{"rotation_deg": 10, "method": "barlow_twins", "activation": "gelu", "residual_init": "scaled_by_depth", "shampoo_beta": 0.95, "eps": 1e-08, "lr_schedule": "step"}
Rows from block 3 of a small self-supervised image encoder, named by matrix and row number. Rows with one number belong to one neuron. Each number is 128 + 24 x the weight over its row's rms, rounded and kept within 0 to 255. All counts start at 0. Numbers have three digits each.
After each neuron's rows are labels from the 100 images, of 14848, where the neuron reaches its highest value: "strongest on" is what is common among them. Only what is clearly more common there than usual is listed. The data: retinal OCT scans (Kermany 2017).
# fc1: MLP up (model.blocks.3.mlp.fc1.weight, 1536x256), inputs 208-255
# fc2: MLP down (model.blocks.3.mlp.fc2.weight, 256x1536, transposed), outputs 208-255

fc1.453:110129126116119146135161169097127149152130144129096133163136088102100161153113152127127072104133121127133123159159124154110143118155107117108150
fc2.453:136151146142140086101084107147182123093171138141168128079129151145134136112112136104079181131116162145129120103096125095120152123118140183136143
strongest on: finding: diabetic macular edema

fc1.521:185145137128112148111120123163146100126106146121168098119168129132096131132135157101127151131106151100128165167144104166172132125120168114117154
fc2.521:105165145133092124111122117144118114111117093162141189156098140067133143112161057143132108134161127143126136130071143131109124113099107144128127
strongest on: finding: diabetic macular edema

fc1.220:141135140135130136075162135146131098095150141100092137101152124159108126109160115143126181177094126131146125092133167138151100129102156147126106
fc2.220:123178076096092129174124128167100119175098123147107132165085136100126160186103125149065125124085122078105150150152146129110130125125106108132113
strongest on: finding: choroidal neovascularization

fc1.663:140141123165134133119127138122178162116161109184106145170169115125136160111151151142136140136110154123102120141125096165148137090159126180113161
fc2.663:138140148145137139125148117134096098139161147107122092090089156115148132147104133102174100112121137135179139139110117135101147156163121091103113
strongest on: finding: diabetic macular edema

fc1.181:167158103147167155144181115124106129134146121140101139133127122065102126103114175112142134114109118122145140137142115138111170146174105096117137
fc2.181:138130163105128121140095108121118155134132148099121117091140142121117114132084109163138151142123110098091121120081154101125108126118127164125134
strongest on: finding: diabetic macular edema

fc1.127:157106123157146137096146149140096113111119179097086170108167101108116119146162134098134121155120157101156140132111138127125151130145120104141120
fc2.127:092152125091145123177068096116155135115109094110151091121145111146098143129099116121110112124118114174126119141174129133142097108144141129132102
strongest on: finding: diabetic macular edema

fc1.583:134108165157114186139188120126111123154117133116134148123147147152093142125138159080177136101092140134140134135160164127145153164141150132112109
fc2.583:126140120121132104119104172114136120120154133159135136133084109139155137136119111112099162112099161163101134080119114112116131067093165107162155
strongest on: finding: diabetic macular edema

fc1.355:138080115144153110134135115123137141100116129156138106116106140134122097141117122123141168123125166097082165176142188081137133158115131103149108
fc2.355:112142118123108155091117151109105136109088148119141161092134127097139119126100126121109129141144142130174119102150136174118137133112133149129161
strongest on: finding: choroidal neovascularization

fc1.319:133086118120134122124140120090165116163127156105104144135145084104090143117119146134144153107117135158121149133140172121162151129139129117105112
fc2.319:124161145123120122115114138172104134152155129129118118152109153176156138098158121135102133138137168108090123117155120155093141101075110132108132
strongest on: finding: choroidal neovascularization

fc1.268:147113139163086153146115131095141094119114099120151130158132166087146138138133140184147126094106114146141127114102146118126130139103121170123138
fc2.268:079140130127134069098103138167138128123117135133143117104117134089101087094122140080129143124103134109051140172135128110156144177167157124111146
strongest on: finding: choroidal neovascularization

fc1.648:066127100093155125120111093114125128136133108154123186103116122128116147108100101147125120135073121132176153176143142108136108119105159170149094
fc2.648:102161163141133141170093130140124170145128147120142120150156112126128144148133146100105120154147128166139119128132111112121119144147125089076148
strongest on: finding: choroidal neovascularization

fc1.273:134104158138118103093148131132156148102145115135112145136155084145148125144140133120120147152127148115060148101117096139097128152114098155108099
fc2.273:115129104133118115105117149153127115131108115104153131138122103077067103102174102143131103169103135121147106091123162084147129095135115150132121
strongest on: finding: diabetic macular edema

fc1.37:132104134180148164140131110135131083113098106143151130120128153141130101148140150155135116121144124147164168154160130117134152086107143098119162
fc2.37:155134120112147118143103123197142164140102201105115117151102107090104149089114123099147157119094151144085109141134148151113085147111093154126129
strongest on: finding: diabetic macular edema

fc1.451:085113142132119149105147100097109117128133158159107156099165146154104113091096131107096131093200111108131121132117148129152103112113173134137100
fc2.451:107148138119139110141118091147187091099142125134142121132141110146137124141148139162105156121126138152163118115155127098088153113108086103094194
strongest on: finding: choroidal neovascularization

fc1.599:129150176169126117077142143177143141119119156111155161135110151114131119137164110129137072152133135155118102107056164153126158179142146093171152
fc2.599:132134081101113106120125141126132121105112140101171115104130118118152115125098170112116149123137171150154132117142143114114122126123134080138120
strongest on: finding: diabetic macular edema

fc1.552:128142154106142162074162104139095133130139114086151170085137121159102137139131130148131100154082125104115152117109151150152155160092144081165115
fc2.552:151122088080116119082131156136159146131089142137133145120110169135173118116118166104097106098150115156138144137161133141097123161139154116132130
strongest on: finding: diabetic macular edema

fc1.657:157090084141119169104133130160101119126060131130116130128108124156150165125107107114146119090106166138131058104067128109146120182136103135130082
fc2.657:097147147078166107143146136090120149108146117166149100148160158127123148160148080109124083187122102130144198106134118122112064137154164124138129
strongest on: finding: choroidal neovascularization

fc1.128:095129111115109165096140103141121103101102157141132144118135110121127148098145100146105106100072182113156120148104086149175155105117102148122168
fc2.128:176174101131157155109114123112096087126091109106123099138172138120137181129104127138118065135147115143151105130171116097085115083143150148094141
strongest on: finding: diabetic macular edema

fc1.675:077138122132177154112129097125106145158103098132149096146107136089136135164124090146118107145087150128125130109136104111157148121130159153099154
fc2.675:141105173082122154119134094144160122108108179160151127097138129122127136099136106139145155118131119109139143136127108125122145147136085098106102
strongest on: finding: diabetic macular edema

fc1.598:144128104122128166131138109130142137128094140176128111153087128134120134121116154137115103133141094103157109094166167123125114113175096114073163
fc2.598:162131147126147133115109135130172132128124127103145097112100110099121119095125125141127128129140146147086108082149110169131144131115134154131142
strongest on: finding: diabetic macular edema

fc1.178:127108145175104144165127123107150144137092110149130150135144114125154141122132148125170090139120126144119131179143156122110105094140175080100178
fc2.178:150131151120171139098121150169142103112156159120150115068112175116095125137116118103132147129132155116131115120141135168144115115124099159130119
strongest on: finding: diabetic macular edema

fc1.132:143124130109156082141146112096181123153088119138128164169129124127136080172119163094125131136136082143126136118151134130119181136164107115139132
fc2.132:087108110106121160109103133143116122095129114149150114131142142174144107106143140122101121120175150111107152111124190140120071165145141156095130
strongest on: finding: diabetic macular edema

fc1.582:173120171074145127115142120096139141130173104107096102114122146142153134127192076103120137136107103138105183178140118129114132131109196102112143
fc2.582:112136118143107148116133126121111138128066171174123110126143123115124107097092184139141134113108172161148153109136138169190135152113130171171134
strongest on: finding: normal

fc1.177:108101119096143152101126143172130152095191143159125144106106157090149146087169113151113150116068181150095121156074111105120114127143112112099155
fc2.177:132168087101096130114147082106119099136089122101121111161113143139114127152071133102150094121124095111130106111144140144115104137106110156122136
strongest on: finding: choroidal neovascularization

fc1.385:118156072129131114136118167111118154133099129118104197153157087123117103152118121121132087146103106123172122167169137112119093131096098119141156
fc2.385:154118122092116106148134092131125071085153122103159115166120143145153166136135143138133101135164131137119170137115120165165113079121188164148115
strongest on: finding: normal

fc1.60:136106166119133141127159106128079143070125166123122160102173133168127139167140099147122145108112145147114160153156134138158111114122168091138156
fc2.60:172107109121150116135118142139173148128140122173110084145104145083103154102125143108153104154162122105160126123105106151129131132086112170128140
strongest on: finding: diabetic macular edema

fc1.322:130172104160090144134117139141137108145086134134182126106126156139090147098102180122137123121091145159110145150160110147184105114108123134109152
fc2.322:128134156146089138065123064121091119144126125127109148174132129081137135130128101149156112146137141109107166116115136136082116131136164131189125
strongest on: finding: diabetic macular edema

fc1.301:124136135171099116128123143136125146133129120142128102102136141110149190111127126093132108066073138141078135114141092104125124145132121128140168
fc2.301:103169169110155098146121191154154099159111110118131131146128093095127157139164161148139121127138129102128132149155117154118135150138160141127090
strongest on: finding: choroidal neovascularization

fc1.41:155130105091144150107103118168127145106122112127134078125122104115156090099133092105122149139135086126151127117160147100127094141091129130146127
fc2.41:139104143108109124139141136100158100129135135138119155109099135158128132157139121157144133109104163137090135114133130122143148136141145117156166
strongest on: finding: normal

fc1.61:153150072157159186139137124152130111165153136153154111100123141137106152153096102127178147096161161142109119097127135133113133116137134128150163
fc2.61:147138132137133105147123133142139102086057135092145116133115116107121103137150134112115138137123057127171139136142080165122109125142134132107104
strongest on: finding: choroidal neovascularization

fc1.35:159107153146139162146143100136097165116092120190155133146128110125146135120119142116159141079113154131124147140153096135128136115136097113153135
fc2.35:107117102122137131116114150138139100116137166120096146106133135116116142141125113116152131123147161121150108120096159156148163103116169159141162
strongest on: finding: diabetic macular edema

fc1.186:162110133110189094108131147100133116091098134109134127112131166123102094102143129093099152143087102142136175136140127108125109143078127146148134
fc2.186:137088129065123144146112112107133112136126128120091139137169103150147104140137119107151117134154158167106118121122143138133149111139169114121132
strongest on: finding: normal

fc1.65:163079124132111160122137130114163133141130094133142133118109156128149123098136154128133134123097105130119131141086083149098140116139172118155106
fc2.65:172125119091134137154135095102100137174128172123103163108136129129159121165108154159119143113163133158144130122138126141151134074108087151097138
strongest on: finding: diabetic macular edema

fc1.364:149068106124139192125133094129099167100098100119125147121105122142080142135100110173115109138138122099049144108154139134119112152091108113085123
fc2.364:128137112076163117119102175128186111135094134126158149156105138094106129120125162136128169074146157113129120121084120149122148106116172106157122
strongest on: finding: choroidal neovascularization

fc1.38:103107135128110146134087114166123096131101113136149138103112174082172097107117119145117093154134159117165112136118103103136141118146122098119127
fc2.38:145125118121133149092150133136128122135130108111126140161138144133104154134105135107152114094120074128135107125140109161130087084138126151110162
strongest on: finding: diabetic macular edema

fc1.67:118105140136156125129146136104133161153096109124135125142088124118115156115140108114148111154096125099114135095132126149127138102109121152121121
fc2.67:147069109101162122108178128151101145133119144111062104095110099152122077156147154136131169099116106126149114115167139135116132097121202077153137
strongest on: finding: normal

fc1.700:184120146167165117103112098096145147127154143114152138095133099080151112102076098138112132125164135154102141165180129128099135134151136142108162
fc2.700:116189150084098109104129156130110135116148109146122089151116089161100135101138124129103123120118143110154137117127151081123094123088120126161113
strongest on: finding: choroidal neovascularization

fc1.146:119141140138131144125127110097137130134129155157154147169070126134143117101098141113123089149090123084150154139112101134087149114144113173138148
fc2.146:132135156098157078144154147143141141139122102125162105091133103118069117185185141174106167167133118137143127077136151158183142155139158109140116
strongest on: finding: normal

fc1.654:111125129109100122175152099131142182101172140115158124103117115079109088144122149134144118121158133155128123154146128163128132171111145135151086
fc2.654:152149095098123112130120138089109141077091171062172116129214168099162124114105147107114160174096168159124147125150148120142123106109152123127152
strongest on: finding: diabetic macular edema

fc1.414:144168109102124145072136144159147111144112133156189126095148138163090128121161166093118154114131150154109140122138151087116141088145175140132097
fc2.414:093136141167142148126092157126178125064160123174151114122099122130129132158128121127166117079115130174143153109124140116162123118085099133085186
strongest on: finding: diabetic macular edema

fc1.237:120099144108159129101108139165121059144150119111143109095127125124113150110161123124091147158093126136139117141138127185126149153132126124153139
fc2.237:100136110120115118163098139124116186105136117121185166121136100117145124151136161106150115171137098101154167099142138110118116143136136113145125
strongest on: finding: choroidal neovascularization

fc1.484:128123095116161126170064119119126136118142118088121120162130173172188153125122091126164118146139167141084152096145109111137141173132136109119119
fc2.484:110103193148094164109184097125143143157109140145125119068137107076107085127122163148122137112122138116154115150082116144143162100124155171178139
strongest on: finding: normal

fc1.224:129131107112094144118136087136128125151112136123129172100136108080121134127118133125120125163117126178104131138133142120157110075150103128140114
fc2.224:104102136131159109133145094087107118131148110120114131141106099159162107094112107106156161087118141101077141105113139138124136105120166131111134
strongest on: finding: choroidal neovascularization

fc1.267:127153140102169150106126104148089088086144097125111155094110092095140127081137148130164110144096115136068102132126112101120144146112138153109102
fc2.267:131097077123131085127123162074118145124119153105109111160157143129116129143105121113145066122112137129145150162132114111176092082151147148164158
strongest on: finding: diabetic macular edema