Weights of a small self-supervised image encoder: soap at rate 0.0013, 98430 training examples.
Rows from block 2 of a small self-supervised image encoder, named by matrix and row number. Rows with one number belong to one neuron. Each number is 500 + 50 x the weight over its row's rms, rounded and kept within 0 to 999. All counts start at 0. Numbers have three digits each. After the name is the row's rms in percent of the matrix's.
After each neuron's rows are labels from the 100 images, of 14848, where the neuron reaches its highest value: "responds to" is what is common among them. Only what is clearly more common there than usual is listed. The data: retinal OCT scans (Kermany 2017).
# fc1: MLP up (model.blocks.2.mlp.fc1.weight, 1536x256), inputs 156-207
# fc2: MLP down (model.blocks.2.mlp.fc2.weight, 256x1536, transposed), outputs 156-207

fc1.378 098:558583528489478510593460508524576578453520482486428553460497536506483499600439547509571484515520478620570532480458463527485431571502530534545528423512557528
fc2.378 098:433453501579550469408502566569511521496420448577515499530507509499455511417510504452499578519496516463466489519607478527477551432493496495506496614512477472
responds to: finding: diabetic macular edema

fc1.403 084:508470555534430549481483529528508495481486395545531522480440607482468423489538498441498540489458527487547482586476473446502454483509505451436595405574448488
fc2.403 083:475470519509525435493515528380522511444456578397501441490505474543498554451474470456544476523470459530513493511534466444546476524454519537522489468501504488
responds to: finding: diabetic macular edema

fc1.320 085:487444414540490579468488491490522538440471508535568527444581444471515524534323475499573450609570488485480495532442557489383478483490607563456545506527516496
fc2.320 087:527588531472509547412419521462456487542570380611367572593522531527522526480478476431523563442454434511477508491573407485506476547459501478601440450559545549
responds to: finding: diabetic macular edema

fc1.55 108:445490469467431558522591571462579525471524409460556453503438539506535484517528597550463476503504469423479537508445480515480572392530550531429554573463473484
fc2.55 108:554536479461590504409415440460394518502493569488496534436492501435444428426403428376466495533430480507501470497543549563456515534518475505603424488512519542
responds to: finding: normal

fc1.632 120:616479544550439469477492508457449417496628523606482566508507490485521583524528401499566388408491535513466502632463528519569509420521424501390507490519511552
fc2.632 139:426547567458530536495568445570522527522418411433538402484410488491503404544547551519507557532577453473568489404505450529567541484458473474623540492499507527
responds to: finding: choroidal neovascularization

fc1.202 083:546554511550493458513451457501430523546492569620639537484510518543531509519484489405572533548413453480490533498502538564506436560512576520468499552530530510
fc2.202 081:419447465504519553572445492594545531434431518446396462513430493417443476491498558533557578439536520440495422500569536483421534471468479558551418588465537459
responds to: finding: diabetic macular edema

fc1.2 096:575527417458512517490513476540516573540578467491457555449529502454534534450460513584559508456426552433638558485463376487536500449541474509489519488526440445
fc2.2 105:457427495529460598387421469422520491487512463501509570517468531526516462487404463383574468463533425574478482532524570495490523624483555506476445580557591518
responds to: finding: diabetic macular edema

fc1.298 094:411417537538479405549550511480580595545416442494509477591480505547480534425483491476400510438429503558528464564518561508530478486502555498551515490449406469
fc2.298 090:553593472498422583521456501521460433424541504436522521492464508498514471560506491498458510511530522466451479476496564456457543516438464474394499500547604442
responds to: finding: diabetic macular edema

fc1.273 107:504522515514509482545488496516504485531513449454516532485559459591499534521592615526496428463528485530638559473525578459468529546434515541422542436483459476
fc2.273 128:533466592498547548495473519540484526463532505518489445595560525449454414496483405547515613528462414453417490501482457590515499526452505408569470492550553461
responds to: finding: choroidal neovascularization

fc1.4 084:480510510455435504506476509468539430523542407428495532504463458522515568489438466526487452484494516563432483560517498448565532443603491474543441547543469479
fc2.4 074:471541512515430481499558413479492457478451507428587482511480476426491517460479533453568502462504358492591473422531518434461489483551517504487531549387478550
responds to: finding: normal

fc1.8 100:502461551509451434448409458478558438454532497505537513506487464560526466561471562508523508567457487490590456480565539440578561419506563489467435521453437409
fc2.8 101:486553481428521499568492446524490503518472509478466470476427493462470439448457484519565533552456562542461485591527569586443414647536423438480467476455568466
responds to: finding: diabetic macular edema

fc1.1 094:381421541577495511474528525507422508526457487522478492463536532606523467419415485469484511496447459540522530425481491595499372634458468506418475432433546478
fc2.1 105:543528455407461527486412464484530494465557374569536552495461434468505555588431443416541426512516544468459433556482487406532644427476509483563496659489503507
responds to: finding: diabetic macular edema

fc1.756 114:556449437514503538508406427462441531513516496529469584473511553522548438502545462518446468601527503496536484452551611512600479448563478528474581471492490466
fc2.756 107:530498489469480424451578607474547453475463526516548485497468479460553532453506444444537501429378472442551510543465481463524553548428375496498462540486520538
responds to: finding: diabetic macular edema

fc1.504 117:497554548496553469556447446551459649548587494518499468496489491512486485436474578375478501418507487517408497475521554481382475471452437543448527507580523508
fc2.504 120:470524516567496582495468522410489563508534557495551585458510492470465560552500398498572569503478434543459422519579513469440491483450618432553525521511441478
responds to: finding: diabetic macular edema

fc1.337 114:511507605529447530453510457505469477410540504453498610534532524468529556568535527414466499363515458475539492553431434494626472357535445429615513505434430541
fc2.337 107:551527489476550593537574555448498547546498517562412509460515537451551455486519379468536505491556527605425468437555589517459597470388565519496541620490540491
responds to: finding: diabetic macular edema

fc1.729 108:548555520446514510423447530592572578476508555564555447546483533496513512416496441539488500506392575490484529497467520415515463491488468488459531521461493484
fc2.729 113:457541418516474540437552502497437524489541434482501598382442460533501467540488525486531545465536426474628414419488449500480586531432558437456574498423502459
responds to: finding: diabetic macular edema

fc1.594 102:545474407523567479498470421540584431525504425454499514483493586548453357473475464563486482483477487421506531496534482460485511524429394547446561402465442486
fc2.594 100:486449496571499543569505564503463442487543521648543531450533490470570542558485438452528577501528428536499552466495485495495439509607536637466464581522512480
responds to: finding: normal

fc1.625 116:475487482424518448477454471528464462510443477436458508507592569495505501539486546438466549508569490552571460440472525423503546567461500561462497377515524512
fc2.625 125:507536531518464522471548558477552575495549549531573470526393493530460480491488481551557455505505601413434554571502449499542496366591497510579545622453485461
responds to: finding: choroidal neovascularization

fc1.317 087:521540437391526502433480488472518447540429447512427497514413517443483468529412517543596490529543510500571578458380444575504468549454582466554407535497535533
fc2.317 084:451472460500553472576461375515565461544515491492574465496484482484565502479433525541473421543566439551489550506585522446524581431586464544572449600488476519
responds to: finding: diabetic macular edema

fc1.759 134:476522526484531572506464531477394478408565523491518498557554528560526502508441479509501467424521439497510505461493420533546517467527462487494518420489468597
fc2.759 137:593507458473454571552431519477399589577398530522433486537497503371420472529576540514521496474533479562438354473560601581432593560460537456546521496506517570
responds to: finding: diabetic macular edema

fc1.407 089:579537501485555548497507466477542561529467409558464493366482540557586502616470605480528539484540623459503510559538537450590533449510456465543509470560453444
fc2.407 096:507441474521470451465415477493427539469539587509447489471478414430460428494474402537423539472461457498477481547534474470496566574487500525420407565532532467
responds to: finding: diabetic macular edema

fc1.287 097:489539549525529552564522530430551503619578539555554581493503487617518551550499477525578533516496512533599549489538528531474442607507566477487480573492452601
fc2.287 087:478481407505529457460436487584500494450432421490492508557460552434497427471463518512536559575451492463427405550512535476500561501409461549572508506525551467
responds to: finding: diabetic macular edema

fc1.119 089:570491520543463528477380520433524473500565473516501606540529525548551507488477455450504483557479548532514546495446590584529544536470598478509441566571511512
fc2.119 083:509614484550500450564490484530497562455442540469495397580414470425449422371523511487471490527523397502510468558556479452422474439449582510512533519505435486
responds to: finding: diabetic macular edema

fc1.189 101:502576395472502439499413455488553566531496569540610559425484459451576485489464482499457434517521639445573445545504468472555583525502520494507591522480444496
fc2.189 107:500445523531456467568444473513524530457530449472401408540438542574583417528439492465542490487520545524559482499510561513417449476553462555485407513419485518
responds to: finding: diabetic macular edema

fc1.341 110:510632474516479530490557526468460426439561555410598476480417555524520444528441390552461593390461486530439514514534466467576520520495472469547551414447408461
fc2.341 125:497457477455400478419404528482528594516553475491451466516537553598565463496496547427586520569453440543508503456498513500420443495502542474436447488479529449
responds to: finding: diabetic macular edema

fc1.237 101:391460503373488466585514513536513492487486497546451446476517535508524523451538511514475400450527470474547488519437576612616410538462547510458481487492525445
fc2.237 106:612465542506479519513467547509463485580560500478439520471516500471527504473500513471565547505458425531498491516604441431400532531515455513517588517452492514
responds to: finding: choroidal neovascularization

fc1.679 114:478528425637462363505544495453473475503602500472500513494497521553438491418462482463466528497536594492594563445482515489452593441421508471540438483535423502
fc2.679 107:424519548490481522516508474467577470475438505441526402419519415548570514620527536499531426487495491590519464537569491474441371543574456495481467443458389455
responds to: finding: diabetic macular edema

fc1.636 098:484493527518577482495549486600450510536431523561512490446540560512545581506400428543526410442474611464564531527493451529566494550469539577487516463492469536
fc2.636 105:506545458417445525554530408434462520428617474463585585509459502438511430519533482521508639515621383463505482399501542433476510552532504445437502515466555411
responds to: finding: normal

fc1.750 099:417599509530476543547492507582496469479473498456390452465534561518429594501479477480544541499453560537550510526551454464470506484536470499474534468470560458
fc2.750 110:481483445579496416540584480456457490439569548479565518524437460538533520504514616487476531498409493514463462440509517479479461447455493449454444575477421475
responds to: finding: diabetic macular edema

fc1.116 088:495517494476571541490526542505514633463537482488423569540441484464490531535497471497486499655506542470456534382496482553614488466548545508495545537420482512
fc2.116 087:511452538524471550439465536501532453548503395531451495520508528493528499443391518469549497454434516565505485518514506521438470568474497440430470470531471459
responds to: finding: diabetic macular edema

fc1.164 102:502490503525490428457584571461635450471491424462483573549441527558488552492546578534492481522452492450467477492461480533468423404501545486521463513447512526
fc2.164 100:547603539498629500541456457493406499558496534454430503447563581426484457430485389463449584455445508461505459537565532547503624509525496512515488591463481508
responds to: finding: normal

fc1.751 089:525511513471510576428461397432548438565506492438550526456502369465518522547558495545560451432494542493403512541523517447450584556454462482582468482551506451
fc2.751 077:531501579580527460571434467466529486427523507557465498476509490519543499495534556413529504597476346480636453433541546479495443493503463536459494580514451523
responds to: finding: normal

fc1.700 090:605575553543531459566551512462511481412451534460461527478513441536578504571488444438567576513470480507481548564551534510463540436452466511569539539477528438
fc2.700 088:443481510483515441500580467513515424499550529490568479460370587534493455424533585576454438504549608490472487559485463544564445514627575546499357510486485580
responds to: finding: normal

fc1.199 118:345550560495488607536468489494433477527433498533471531504601505514452400529481533501479557468545533439496442532519488520422584525600477445470604635523514457
fc2.199 115:520499456476442456467584486537501530562592490503534458525536496510567597489511431492448492405515459491580557445448474518490554505477514534475464474473555500
responds to: finding: diabetic macular edema

fc1.731 094:546469549474481531538586501543561532549562533439496537482509560439538515404605495441539457555521528527541405546481520526590469448571445528394437445492453486
fc2.731 097:521488454523482408521485497519419446494436471434535458457455393571537523532414531539443455518516494537400625474534508407481485498471476486526481435523452430
responds to: finding: normal

fc1.615 100:522476482593434476540502483490531513523529530513498559614503442483457604492486556486454596484549485447530519495468526488455595477544464478597460593635561564
fc2.615 106:550519549376491529519491412478505469465517535494558491473464473506527497546462412480466556448484458485492538428510475476492376545486515473457479440403458517
responds to: finding: normal

fc1.163 088:514478471526447491572514578586517449531542429466448577564606516522438518582460491514467537517609485614512577470526488532529629552582524583511610511438521559
fc2.163 081:470539513465532514464478446522620418532421546399589473476491487467447547437514549423593563495456506481529400554492516537487418470393482491507377495418493461
responds to: finding: diabetic macular edema

fc1.114 121:500506517538489514545490644505482425478556544508549481537539515489449542407506591542514597420447487470448562490452450503445505548466523533509505593482544437
fc2.114 117:483563593454593495469439458492492580488472518469441476437403594433519495522448464493489466510503509536566404466501432578451490377609518494574476471535502499
responds to: finding: normal

fc1.342 122:573586536504504550569403410462461558509535568425547497492605430552469535450521570519448471501504508453439471547504496431629419570407533540527510469479562480
fc2.342 130:398516479511509478443470496555446482468546503574464552406505558516520440589515525526521538506507415532557506562417484437523478511508480511454418540443502512
responds to: finding: choroidal neovascularization

fc1.580 090:483513582482507598409554465493533356480493604439554492563443493522460524611504478430540570439481483499478465508517436468491481559632502496452534444558537501
fc2.580 084:577567448458467361556564439508501486492461470518518522447517516488595564474549501453558493570543528447467543456516526483523557509489581634554450535498531498
responds to: finding: normal

fc1.506 094:454462502557497439433486520506487447544608534516574495579462546470512515342362455497458468544503413491515525537455507480556391531404598499470512512522508506
fc2.506 096:511468469449476542527453538431525441534427528496469550571495482503543518502571409410519548485490492498605557501411516393611571553559390490473478576472414498
responds to: finding: diabetic macular edema

fc1.197 102:451469472593550465494446552402517438511498543411404466468496473471533437554514498423518492488573455558586560446570534515568524440459543460523418487503464453
fc2.197 109:518599548542467557479514503543443526467504522449537531512466493541444507436429553501463568487473509474527505500552470495538491559540437497521526514485524444
responds to: finding: diabetic macular edema